{"model": "class-conditioned image flow-matching model", "conditioning": "class", "cond_dim": 192, "fused_qkv": false, "patch_size": [4, 4], "optimizer": "muon", "muon_scale": "match_rms_adamw", "adamw_lr_other_params": 0.0013, "max_grad_norm": 3.0, "weight_decay": 0.07}
Rows from block 3, named by matrix and row number. Rows with one number belong to one attention dimension. Each number is 128 + 32 x the weight over the matrix's rms, rounded and kept within 0 to 255. All counts start at 0. Numbers have three digits each.
# v: attention value (model.blocks.3.attn.v.weight, 128x128), inputs 86-127
# proj: attention output (model.blocks.3.attn.proj.weight, 128x128, transposed), outputs 86-127
v.1:196048136118139121093088104150077155119183126121151115141115142119190088159120073153110111107181084140121142172092118105146130
proj.1:153121159130137143059089116155108096131168106137152134175145140138092127153064180142134141112116159174181130135125142101082099
v.2:150145159141095090133081147052175081162064144125142183156161145112129126173107178108159060145144092139128135167135164063102096
proj.2:106123125138151135094141128089139182114069112155162185101173108147143118165149123134196173091059135106045134080171125180099138
v.3:151130141107193148145140097161119132088112164122131142100072089129183107133126070181110088129100178137187103090141119100086104
proj.3:128174116123092066184101127147121201101128119134125094180074129110131118173115175136132163127125078158140089184068112108196136
v.4:121178134142105138092117137113106142093118059073142087113154122161111141104113060119120096103099105097127094140128109077136144
proj.4:104151134116133104079123134112155168134125160136146074139139096093092128106134151127100149129186166084109136149135109153111175
v.5:110138140130081147175077127085064181138131149151150170099166117152186127128096122145098212139135152164110086130137097130087168
proj.5:075161149138124140150106118106120076157096142142137241089139085158105147117171138136116055170099128140166111130134078133087133
v.6:135075198143086093101105166148169122113160133131127152109072092140138111168136145131155128132135176176197095153141060118095165
proj.6:133095079129165177125176134114132129126116112124118160131098085126104109124090123128119186142147119182117136156085116137133091
v.7:125121156128100146117112153155072193112176166109111137165110121121073163155097123115179126151090118150102143139138137143159108
proj.7:096117064110184103101145124144092065100128095110104140103147083088127137170118135126148126085140153155127157131108154201139097
v.8:119229148124095114109150107158133075126174136146108136093084162175140087114107171148187064150151199139120156100153129120192079
proj.8:128198037140107105145109133138146143153186156125117217160111187158133112145162127139114155098144050095176176143106086155135104
v.9:155168177136137077149144119123104138176172186155167086134126201142120139127119123124128094105159102142129092097136172121109112
proj.9:138152108114104146123103125160093105199141106119163139139149183145151078135172183115171138129135139122105100163135187147178117
v.10:095103132075109125163127118127072201120161113083133118111102137136199111145165107129187151142133148112146124194129150123092154
proj.10:110117121135172109162140114131104026135176121125105160133143140173071111144117153167164124138186130181074105120163113137108157
v.11:137236131126085159178136145144084089162133152122161096136186113113107168160146084115074144088155089133130104125149175167134061
proj.11:144199133118132129167083131092124191132141150120142127121163102130133148140095131106109075082095158149051154094153121096159072
v.12:163091138139069106091214097109131154135177126153159168095089119135173082142134176155021207103118068159111113150096060099093145
proj.12:124129126138124189112095134126156070122146165148131111157126110150104165146165138125095096141159182167121100107128109167110130
v.13:190129148146108175134175120117119161202163177155102134166101069090127138107113103119140169150169059072101169095160062136122134
proj.13:206203137137150021102109135118119124126166050151091062127083070102136143160123197130116121178100153093155137163110124147131130
v.14:141081085109042119057125151187143022144074145126103101129171136165240121145087186109137098085145161106141089067127109170175127
proj.14:137072106130133153134101112152158183121119142150147133097115115181118109159131035124131159081188140118068107103106118104091069
v.15:103103173133139145143177162141118124129143119140086137157132104135052130118163134142113155102123078120127149120148092133085127
proj.15:091122124140144177157089122097135139119106146132099040124132088156122182120132136123117125173100152166139120125087078104155163
v.16:112111140131102081050166148108142147164124119087173095173070185104150166157138106076073000164141191158128119151124147167116125
proj.16:096092100110133124129149124136089135100130121122165093087079152112167186143115148131083210169153109128124101134162171146214131
v.17:149235123102088098099109147139148113099075109151090112084135138133097143121131193124120096152067171155156118079124162175159177
proj.17:124103119131138166127182118067190180118156155140092111160141092086183116127118101126139122119209076183120116128137160131181135
v.18:159140103144143130101143129170074207115043111113108201065080172075102119135095128126062123150163152091213103109147069141131169
proj.18:137095126139104122123118127179125166140057159136118182154106164100150130169163140113105137131108115098079107149146082104128169
v.19:160113210103139176170255147084119095158116118128121001151128127128117154103079166166171164136094081134089174085135190145110115
proj.19:147069067151122158142066135102125076138151188105135064150157140131131074111155188151147132121087108147135229130131139090150048
v.20:131169183147117152073063150136150060142107168147121224129095147101082176182171130126159158115061140129118106148132089142064172
proj.20:108093117137147104168220127151101210118132123116154215128117156118075141158156153129156136086181112131178112114082112123146165
v.21:149063163154140118101108126113161108244164108119140143106102123114122148121130158107130197108126164106161130147145201118108116
proj.21:129106114116155145100176141108148155116194092133180139147159126118107150143126114141141075127126046119090179093157150073076084
v.22:114072116128163115058143109127178158121107068151131075180148085102076108196053161143021102191170142105186098065125111129163145
proj.22:137089170142131134089121135132134174126117105137072146151113127125114138114211140128038139136121106096099060203171168145096111
v.23:092164154098133076192149125097130139081166166132120147183178098115070140145079064148150149045196116125134055126114115093119190
proj.23:128156129125080224096107121121141087139137162120080131147145132075087122105162161116165117076114143087148143149108105118147088
v.24:125101150132139147149115135158150101156135122154137091111168108157182169171136131157144154110034156137164084074106160075120161
proj.24:127140170125090070186116131138081166128132084121141152121220081167125145104113095124122075162189089134114129115081126122080131
v.25:125094139125162137118158105129146069160105132117109148075110191103106145190132133106157128121185148104169131141083091112097176
proj.25:115080094119104121181116117116086169141130130143059161122101168084144121150148081144132132075106094083108166090126075114099095
v.26:098040188140162113134111139118087156107203132148137127139165121077190131087124080174090120079143104094132161101149109144154126
proj.26:111133063147124120075077123177126139137176181127112111107119176099102123091096151150126134155140197124104169112130089121110121
v.27:072119168116141128191181169131099090127149115145117062127149078171205162135114112126051140149183154100131092103145121113147073
proj.27:104159090122093163136061122113062162117157100100074057120112153165105160149148143126093094148131083134139089111102159130128071
v.28:126078109118168146146110111144143142194154154113130091134148185134094097136140047102110085200129077106160109116118124147155065
proj.28:140140103139132092111105129162149146166162168126100122107180177103081147125095200138099173174172178077092177175126103103133095
v.29:141075112104162090075169129081079146093025113141145176155132113108096118119076069145140135041129111126221137111143098180137109
proj.29:113105138134085156059085123132131115111059087144164098120113144093176147101171172136103106100150131098046162145119087126120124
v.30:121044135170131197135136171110157145106063121177136140098159089113052129103191179152090102110089148202113125190121193123128037
proj.30:128077138139167118190143125089174084184068109123125087160140138123197137127062066120109138143142131156153117133167204108142061
v.31:158066151106123176081143137129182121106077161108150182154180079143177137192077170138186143138132179156120078145135043102174100
proj.31:117100151130158081084132130148159116153070096136088131115214068159040141152202085114208152089127081157109060154146086144102080
v.32:095108106104083109108097038131144084152128156168122180181138115140097126137172078076190105096088127119094110101147118124172109
proj.32:119076097143166150165147169192120056102092136143170128133075184170153090095123204125128154101200057107082132079127098145118123
v.33:120065138095101140101128118145149175139144089085123121118137164079046084096127139078139139059070162155143131173070091095152204
proj.33:136114106136168097171097129153160178122096141127107121123188096097148156096149135152143166160114163191134080164114109154140135
v.34:046153043104119159099130128129138136131122161148118217116142217146062171152175124161117132082162183136170096082143117129194124
proj.34:137161167110068101074225164155160065195149115152156107162123175065197148133064169151114110055199106118139080168162116124151101
v.35:145036111124161104099096117125110164108132159140122128107110176124175070131148120121155151096130145129171108190104198120091148
proj.35:112113140130158077131108140107144106133088077158081123125129117124100071148165122134116068085107132092158090087108138105126154
v.36:153079109225145095118110202133138118154161160089111143105169099130146174144147061111143198080188135101219169144146139120157166
proj.36:157056114144081090054104082123089121112177123126108173144192141109127110199157154126194124084176134147057141167151129129052111
v.37:082151151147122111159126202098157139075078165192144149105159123120112144141131138186104170107083143138159118123137183121133159
proj.37:158195091127128108169164100130158164146150142133138143123150159114075124193116176117083065131093090123166176085172092144147128
v.38:173158114218094140105100209122124083094128076127129144096122151113111135212132145116115195163133057106101151091102071134085148
proj.38:146083122154125086128049074066096105137096155162201127133147127130144123136141070141143123120132079111191142106178121146122033
v.39:113187216094202135104138102147097152098103122102155082117163071158048119117102166102135145106144048102080079109140161135176099
proj.39:118104135126068170131145140173058127151111138137118112152158107126187135120095091105153132181129180121172173085060159055111188
v.40:112108129156062107138116168121122117140131096169089128141153130164135110170087175125147115142132143154112143140109214121133095
proj.40:129174094129151080174146119134093128129148158148024177076062118088066079147111089135139087143132079146128161117108155157090153
v.41:106163085130181139055177098124144107140122067118119106124118150087107164149151096145113121158161136135137155141111137135153087
proj.41:141121144152067165047103126155133089181148168109082061151139154089117192223108087103093174140099074122137138127114142138178122
v.42:117136103107114128220142145123090138136155094108139101146103103116126131085176091103112133071138132180086114150156183123112181
proj.42:060177183133092118196136130081075120154110099103114114158131162083113092088189199129122141146107096148175205198126124120145167
v.43:163176105106083125062107107119103135126152125150132123122158118152066210174125109156154123168100083129173129131130152106129111
proj.43:176139129099153128084144152181073132149166122143132099119175125148139130115155136136108125175134096133100051094111179153053169
v.44:083133167126225152099169116100133132135124096127118156174159112166091187105138155121147138255132120116158073156080090113188204
proj.44:109135160126106151099042133095121133155122139118159114071181172158152127116163059156086125236086191179102088136189138133136123
v.45:113114100119202138089107104132147102047081119083158162166114164108191159098117130129079149066109153146105153130151090114124111
proj.45:087101117123179205101154116179147121102175147128136100126175191133165119114161088145108159097062095141143235143114139118086127
v.46:131109081201108116093093176131212168135141169077133113098137144128095108170179169164127111162063161152131125122121151138125125
proj.46:135103115133139124141143096084116034110121125116087087111155145127154099168177140142190095191075075131161144094111137093104124
v.47:162171099159146146157149122140088169140105131108119118065103116130147177133126063104176102121112117133115130148132167135114098
proj.47:203145129131143129169092110140121069106136101158021128160133126161073138097097175136164144169089156173109169162130086120139075
v.48:112130161101151124138163114101184148121097068118117184185148208151064089141129129116115127135111111114106135134089128155108176
proj.48:129159100114140177164088163103164150108068145105114145115116187182141107088111117123144091116010132127151152062123073148114056
v.49:181143116171103129083060162123157119163132125098179156101142106138098191138123150117211114112096180111086096158129138094150105
proj.49:128136170130131166125131109137106127088124132106099108118080131134181093045137134156198129124167031120105049176135088129100127
v.50:082093111125120089101122116131104114182085144154116123173153112181139153121135202146064135136130063164112105088105145153116068
proj.50:101124188129128218090147152066151156165111141109136154118131042102138143127056054127102153075148146165150186119072147126120086
v.51:131137139135091179131164149135171110135145144147128151108195165194203146097046127105144083125118107137077062088139131152123138
proj.51:112111083119119125183045102120118158107096121136110128087043172134102118145101115102133179108068070156161135112180210095138146
v.52:144131093178086163119118135128119161147124109117128126077075148113145069194144190080119144135135151109155146142111076141159163
proj.52:123162133142177185138079109162121144127117134146148142073053128050138152128159117127082131182081137129127166093156064132117089
v.53:107145143142143110132159188146157087130168204167121143106110126129095101157165087135152143092117158176134083122153096098056141
proj.53:137141107121155112074120081174150207098183126179151105090068143120157143089084183138159092096143114172133117124195115160127118
v.54:076114111110063147119099182146113099131138081167094142096134108110114115160133092145089135136156079161143117091143110183193192
proj.54:074092109114138153068117094139096187167120134140198145143086201073141110142119174130123146095164076191108180128189085114113160
v.55:099086053087134154119124160128101214086120108240103067040089079135095120085084153182110130164088139152165082066172105144237132
proj.55:085087111108144223122137103086051136154161111196138160099053108073176162061094131118134189116082173120167146054176140144058105
v.56:079128145000088126111135000121074086168146128128116090135157118113147141187161099108127144121125155125100100140150082122109172
proj.56:136115124091144171098157229111141159143077120089167079103102150132100113072155120146121119146143135104109144128099147190135099
v.57:110158109100118102124179075106132138102183184160114155154137170132173096136107127131152156132161124145055104105110150094146151
proj.57:139177136112169115040182146138111119126154126146106125154164123123092118053107112105124129067092102200145131128186154161125090
v.58:090167180124085102150085138151168078086149092155140093107154122162156152187138130155160114114120165137130083097107076090122168
proj.58:102105147149187106100062120086137182188118131143147099154120125175076126147133140113171085095104111074171107149191092102113122
v.59:117100177088116134179127090130148135185164141214166150107072132075175064102105169156073137093188102118101214155112181117168117
proj.59:155116124121137059156165159156196172167105132133131080131052145085073074176211093127126124082170185153121174036110161102166132
v.60:177102121167065141082128141120115103114081113056127121163125133136199104129220144096110151134186163133081064165104086103127121
proj.60:171103169132117186123113124105121136075092114101135058143131124120115167133079184120080064180105015091074136196114091178141095
v.61:149123149186135104115199195148134132097102075129115081097144140076106178160112120142092115135104133146189107096148168111107142
proj.61:192096139130105114100041106094175112107122200149133147132161186142078114144127146131150128173111157127096116145160148141146061
v.62:101124143147082112148089192109067159126113125100133144166105164161090156080135105155120129102097046127131091123103146128108147
proj.62:177106130117237161116133109135093123117054140121203143104135192100189106136122129125107101114166164073125119153097169134132137
v.63:143151178162067151088185185100060109130125158082114122199125041102093061088082090150112143090103042091055144065153117142151141
proj.63:184153064128066185097145107088086152083163132121149148122140144200135108136074163142081168139200207056140175143104087100140163
v.64:096087147132208134167119077133097130122159145119147148139134170128154117120164117134119105088145126167159137155107092159119160
proj.64:132168158108174126115117132163101088130124135124137159105096127115099092180233053094124088085155138162141171115099109098126136
v.65:184073080159104076106096190170145156132119105136104096114058201106092084101106119146114171171210125175110153158134085165143123
proj.65:121122160131155118134163117177094096118153140119122187092161232104166094116132150137127150091116110129169145137113159134069141