{
  "conditioning": "class",
  "arch": "dit",
  "patch_size": [4, 4],
  "positions": "learned",
  "muon_scale": "match_rms_adamw",
  "momentum": 0.95,
  "grad_clip": 3.0
}
Rows from block 3 of a small class-conditioned image flow-matching model, named by matrix and row number. Rows with one number belong to one neuron. Each number is 500 + 40 x the weight over its row's rms, rounded and kept within 0 to 999. All counts start at 0. Numbers have three digits each.
After each neuron's rows are labels from the 100 images, of 14848 (inputs lightly noised), where the neuron reaches its highest value: "strongest on" is what is common among them. Only what is clearly more common there than usual is listed. The data: retinal OCT scans (Kermany 2017).
# fc1: MLP up (model.blocks.3.mlp.fc1.weight, 512x128), inputs 0-127
# fc2: MLP down (model.blocks.3.mlp.fc2.weight, 128x512, transposed), outputs 0-127

fc1.58:470452464500520523510508411495473539520522498520494457476490465484535472512533502443494500547423533589535490453476508520518443527491503528452552534482491549421533596510571571466448525466454457536567530492451503467517437511521475475564511463495508409505535536522506483471531442533535546597442534568493493517528505546476516519499585461510473432462530475512470461502532571446501514490598
fc2.58:488565456518522502433515515401445514461516500540434484516553519549517478504524498477503519500547515510531434414500565447465406473485480538507483439467508506522507457480468538539515496454427558469601497520536468511489449482459496438547473514494590411503532484459501449517456508522537465597475534523500489499507433487522460492463583396499504528502544499499434506469492522539523550476465
strongest on: finding: normal

fc1.458:488499478456496451503563471510524443561473467536494565455547515430499508476505467456566493466451466495505483470505450541484461532573539378585443491432519456519455564470444542532502506474452478527445522499412526463512423459587490502595494531463487487527523516525503518524448512556455482474562482497480507493456506502484487484464501472535530517505450447426502448578470456526500565489469
fc2.458:455393447463451488398535509462465528544558515556531554475553556505498454475517531499574527495468507527435465460488514484420468495415515607483565513522508465486437526496471519484485548471559481495466494508531451515544488502525498469536513465478462517517582484499567513498503495479456495479521502533494486568530471502444463506558523603523527538536425445544479544441427461482472510518485
strongest on: finding: normal

fc1.149:449467494490522526481483514557485543537490536534539471472470555519584485549536518481482504559487562488484516492574468506501500484478515504468482504513726504498499518418487520522503546517493479487488552408505506503505517333494513455491532513504501489589517493494483502605475490467528419510490495506514469551498526496439509483516508454497503510517520508505479528512505514444488460512491
fc2.149:444522487479476478501474382508515450525545511574494467597414540512444485482525497491501492541475499509545514492609524492485490482493498503563501449506484441508494398417541519542497517498501545504506483588503431481492477458493372472481495502485503500510547531475521463461509512498513457498480518450466495659458500539517509479488501502485503426511527520464504513500504442483488588479524
strongest on: finding: choroidal neovascularization

fc1.231:536447464503552444470535493416473419458459508514438450480464469508482505561444462515466478497519481538468517541480545526517567479503504533491506511481520517541482523455560520524495481473488480482508451455406517509478504451483385469527535441440560439478477479622434509553513483458457469494489448506579445506429474497503528538458483522458579515511462466518517551496462484537443543557449
fc2.231:501557543397493467514533532475507477526483492515493497467501489438466497546485469604478452484519520468445508506508472495488631443559492529502517516496481464558614488495427524470497471589524435527475493499456477502447489482449482453470503525442602546539522529481527486522540491534472520520484443462509530496469479515464410497498526469522526509447501532470546506588408526490570472534481
strongest on: finding: normal

fc1.91:477516474538504543459463488427560526429496521494520564456506466560517500559499470500501515443635441525497432483519514467512499502421451458490454410459506521512537566588491522508555534502445477564524505472518522501476474489502513507531579475480539501488534518526450438521455552486504488518509534524589459498450556551429551517461420423537556484504533459443444491516501509515508487486520
fc2.91:492469503516441499564455504471544478489468492489535469543513542523507522490492466523458506524421458508487536473504475477561513570554596484506431400475511459553495468502490540469507523550470603550486523473500522506505448482547474550563477583527518500456563525435500585504467519438438513546459487533493541487442468548573471552549499527435603477463486443477488477494480534456510545465524
strongest on: finding: normal

fc1.232:508529502404493497532460503444478524440598462568474477551504572480498533474447517523564524518650512476466501577519563522575438556564483495479481511540471491530511558464485493531426546532523556485487472517518577491474522486487530497522450480531478444541512471483479428491451538457547464520476533559481503544445537450541488587508516495465477488541561536490499501460493510533476530523517
fc2.232:507426507445530483452501543451456509490625513453495499479588478517541556527470485443572463458331508507564530502506478481465422466454474560506500463490484549502493497530499536473464483468464508451459497516430505459499554484459497477510529484523561447559497495468542561532523466547590510514578465469581572504470471494502518487508506510502499502529479518542491502500518520533504529473443
strongest on: finding: choroidal neovascularization

fc1.81:504459500402474549467517558519424496504581483562495463434438489480567472488542541440522479489453503541496562462463475555559543474498527522426507443486485496438497527509480453543575504556502547530452476480511545495561521440483482456514474454548438408487522522475476464494480503476507478471482458554518436469476502575475389547542537509482478468510432536499498506458508525520444542559511
fc2.81:482478476570448468484560514573492483506421490518528524459503554498524484480518389496538427591430476440516551497507456475471436524489497516510485571533485503460498445518567535518518482515465463486586514485430497535428472505493587535526534462444492440549581583542495494490509502535473508546471560534528536508523545464518480510489496451458518496450481466566481520592492490484522486439461
strongest on: finding: normal

fc1.452:516459487517486520427458521510491478486437435533432552533439511503454517438563525462518396506555480488476556521506482517540450496624518532556531518445481490494567508467533467542482492520432501448521481530487466541543445519511504509470485498545471511515518466460473458506510548444495519581531631459538501516461499436415535453525537462496540527459472515505480473516559471529499536516419
fc2.452:515579526547445445559496498508488511508399532504546483447519419531524500438502459556535539477524480532512481554476461526508508573503546525446494459513479490480488500463521448487481576562447490462608540526518534570452453522534458505434566519520516500438531505507592505503438498539480527563563503482530539534517544565548529515506501533510551492504466574465469526454557474500535443554467
strongest on: finding: choroidal neovascularization

fc1.8:531472548543526471491578525413526547494501474503514522557526536535506515511520525539522473456554494490459512460550575488527383457564590512531496554479458618509496445512438531558506502530582483513513438429556542499449499479524516475527542479495511520477506506485574544519526504533421481534557549424544511532535558536506453552563459446471515507475495501474546469499490476528485528464487
fc2.8:502563497501590534531498505460477506561513500499489535432456525487490518507521494414567516499504547501475470575505537545511426540459433463473447499498494552463474491500579519545506495419554450472516457481539541538526419543510496519484511485545533523506437508449465526484575569469518468456487554510528567492564606549509581539544511490483587507461535529531531493524561476520447468504546
strongest on: finding: normal

fc1.37:567489485595546516555528489466524474526460498527533503533535469512546511445541448479572557543488497510458548527539539534505518423437599476560449513437518507459501447572538537487454510558490517545496549494525536470439527525460511526478508549473519383479514450479455487497488426502536490492508498505561476505519498516468517474472455543551467519466524561511481486544474564430384507524545
fc2.37:505545465559507478390524513468510512510462519481492465457509483531522483466513550473564478523454494498544512458493462558554439513560432462511504428594504481509480458506566583505533494487432502565493495520503537431508489505465449477491491481546481435498483578489539484523478548534444489533479472526483494442542501598559543541442439470428453497547526519485505431489586483516510513405474
strongest on: finding: normal

fc1.56:538555508570512552513482512489524434461451481534473496502445523512493492501546497574463527506565470503536464531470458497522503542501390562520520503523517477458528494423533489524510530470410512521482501484417492453543509463496503509483459479594503429476481542565484467497553461423460533494458534577529569528501431441555481515508506474568479517525511615433476482531552537528476446533467
fc2.56:505488594565504435535495498524488517501480485552444509496494553528468521495579514458479550488491489560529538582520521590497457542514538468447589525510510484456483479504472487524523526466464505498501510464512535517592479470494487508495426539485506465570530374526542576488478544485516521441505438498510510510535437451524408510533466454442439494442474604522560506482510512466517534524522
strongest on: finding: choroidal neovascularization

fc1.199:420478408503477523480417453517519558547481468503477496468502536464523507491429512520495530595432547469536487474553485478473514543510549508514584554494474492545538494515514539489515465561527489502497490472515496587505505534510495463471516473550561587543484504567572582489518516456565468554537508572543515454449570471483532469494484420404473506503494508475577541466538478456506464486496
fc2.199:531500515444486499480461475508523466521474511567478485578498581520479516555513503496494563524522539483386476533551474483474519382541498399497533523505514457506535491564493443512573482525554516466395504490430506516485470470509425488553487558441506553549503531451472433473472464597474527508482520473476436511484543534466468524582541516554467518480526496526501510506503465431533485467494
strongest on: finding: choroidal neovascularization

fc1.287:488462464555523563393433462465576508472487487493501501564447479509471485491491481431519468531549507473512496572450517524526514528471554512425437493529536479515573561464453504503499508500463509476558501542465519487541548495479490446489570512519510550539503510483549545505535558424507497530530494533531506511503478505504458553397456522633581514451506556500505565553570529524492534530530
fc2.287:484581493556538508471378495454606518490498512525494473493476478473501528512441501531476516500432515545537450526501547514507491485541518541549420496542490535575568589498482546519553479537449550507550517508509491422501491501456499535550410526497485559535505439501550421499524436522539471539447456463536476436524495529501535420471501456475560493520538464471508431508512514532553470471528
strongest on: finding: normal

fc1.303:473425473527487464514506501564519530447507561492503512471563488505536480554533505495493540530499491467425548495481590475541390558465490460512528481472478489482543480511536532504491463505552422454499548531494500499497603521524472466482505406478443408526520471447494484546521543546487451463504518500518498457503550399543539469461444498483515433582538507579462505467412536509526470525506
fc2.303:504506428546479536559493485527561500460452494566506523478505527427449425483532504497523569531516519564503509505486412485517469485517533440525523497513493489570522557473567520489501518497536556533507497477506482524571628508532474505502501591515413442505543545534468553491463532419459474503491532504398468478465506517468422485541438456467485516526510458494436521447573538466507513531477
strongest on: finding: normal

fc1.219:515509440527408473471366457580513526483484493549532438539489530487546496447405515529494440449511511566523507450530544536501505463475499498506508581496505554535475513489565492506453544444460479435535515513512530538427459506446506492498514466494526490493469468521510538492445486466507511406547520558427469487525539441435510555516588480543569442524531491498484459480528470459474511483456
fc2.219:451491533482460494514429467562527490503415501525471519499503533541526441434427487458496456526524511401449529423513415526481478460485512532498482566523489426405527512523454548510488515528525516574513513547466541484417489494465521471455464486517523496540423533525495489496537484536481496578455538498501495458538602430549501470463510454423565495555532487538461503528449472453500545516518
strongest on: finding: choroidal neovascularization

fc1.28:485553520591551526478365433502536478542570550493514522464470462495562544489557519542560534487409439540534498546489433475459514550490548485462539498516543545516448493562538556460526478483572482474533538494475525472463473452460539475519511584442471534474512507493495543472478455499523507514507478552511473514490555532518477438486509463522481420460565504582551463550472538484504486479464
fc2.28:487440501442594525515415491486490498561517523541470468533516474454506525504517564496506539512610515528472487570519554523450453459546498452524578495481467444479400459448478531509523517484487425482436490540484537512571494488477450484479493398586473559510506471454498485538505464528521523435468550448465476513455560476485481543488531548463507494498537543464530534530513576427531536494506
strongest on: finding: choroidal neovascularization

fc1.201:425480501511520588570451474627435514440482521494479527513500450422499548489491500458486554579512465432484528522449493464516486474512478479520527551500541501456431551558563506432488506466414490453499496526567500467534508550499514468517521485435521495443506492449464555493509497599445497470502478522521481499497509506512517534487465533441489490421417520526513520502529481441542466465592
fc2.201:514516466520581478474483507456483518495514486528534505585492472459497517498517575477530500431460482507506520483536532493404548438448561483496539474466489556468413457515546517564479544536524506541529501491499539499592558479458545496552429471552600514593482526457531508517521528427498531440488550540506509457427533424523474494511502533549446541524512502491497497473582470443534567486518
strongest on: finding: choroidal neovascularization

fc1.300:468489467492538510477584536517484461532522440527469547472556452495491499538447507517483424487498475551475536524501424494521582483486580553525539441519534511532539558475574490435525508493464507467497455517527452517551495518463502413511458497477417500416600455529529512493449502505490545560461503476457488503500453564459486546509527490397502527485508501562507461418519527536588494538457
fc2.300:521525503488471442481559471499503506482473520521464438451544493474525447462465460422497498472523480483500531539545481461477537383523452511507535429526478544381514452496485464503517526462535479512527523527438483521351507496524480496438493477553459503541555544480544517507489509465507509471560465480554514483451559507552454530503531519482552508520503534399492457492565491526474480566604
strongest on: finding: normal

fc1.510:477512487472502566472564536473583495530604471567492578501549501473521511538391567462445458507481470415506535608519461482570491487510477518478449496498495477503484491534514467486523482500537468505494499483481551393529486493524508500508540433471498442506449525476522475479440532488511505413543481445461566503501523545454436476493477430504498518516504426509492508520543586516558514444474
fc2.510:489481420525494516515526485489555500525423482503496483551495461564522522506453483527492471512554460442469588544511499542469536502557505449546511517498531508511495563529514414490554491503563508507534492512453548496507542544506551539478436471500473451473391530496497491470567369515539496517418488476579508493476569472510565500510494471524548511494493432507486466563488427478421417492454
strongest on: finding: normal

fc1.239:452525532457544566470491508509482497494482469448507546408481453517487475522456526506499552542556484499491477510457545525527489421534531519474561498449523448487492505537463522536477547534680529426500438479492509491436442501517519542504493462515433502474553529549478441521443478531480466477486493496558468510495466472476539492500557457484532494459551445482466501509535411420439523433552
fc2.239:531473578454498496517482541520468496505484495520498472441491516452501454510425527545425545542456498504481453507484462557440506532476495472535531468533489547565555512451510536520484500492731494564456504491538495442473431498543533508486542524472475473474560448505478576513503570507531494543507532487519483515503469500511469555529533473503505492500546419559446495490503472493463534459480
strongest on: finding: choroidal neovascularization

fc1.11:497477502479574534442559528444486501507465488518503525532561456417496466555512481486544414554548545460482503495560505445522465459569491488577454517468499486467498537509500496456474541487467552470498499525547485535463477538518482526555440473549465532488531524549514534516508572508512533460608550450535555507471534505412572451522486463502524549550527473499521516548543554530558427395516
fc2.11:496534496445500497547579487472524510523467470494465515516459521445488439496440455526575367519442498483501528471521477510396461463453544499470492537516507562504521535469475538496525494518446513491498476473429482535519525494536465468577517538448425542500529538466564520513507541526540511503398471491505431485532555482568438546492528456422544484512487545492537496591533536426481498462469
strongest on: finding: normal

fc1.334:548516529472530482567478460515470477485445494482488463435469518483471499472507549535520495488567519473501492451450591493449485538489513517555468599474503495496537511487472473527513521557487611526473492456444512433477507469518577543566545523487528503498487522452541511462476521570506534464442488537599525493516491505481566499500471553516449553463451474520480556555575541557613471464424
fc2.334:459470476497555470487454496487470497510517503513476529478494499483489568513494401528478541512615520528476468479502451449511460475583603490492535494508532461460596464530522503477365543490509501521524548504500545489495498505506466501515473485534559585469490485501550456505512558509510493541484523504501491431488505540585546529539503534577531490493459505515452413518493599466410541552509
strongest on: finding: normal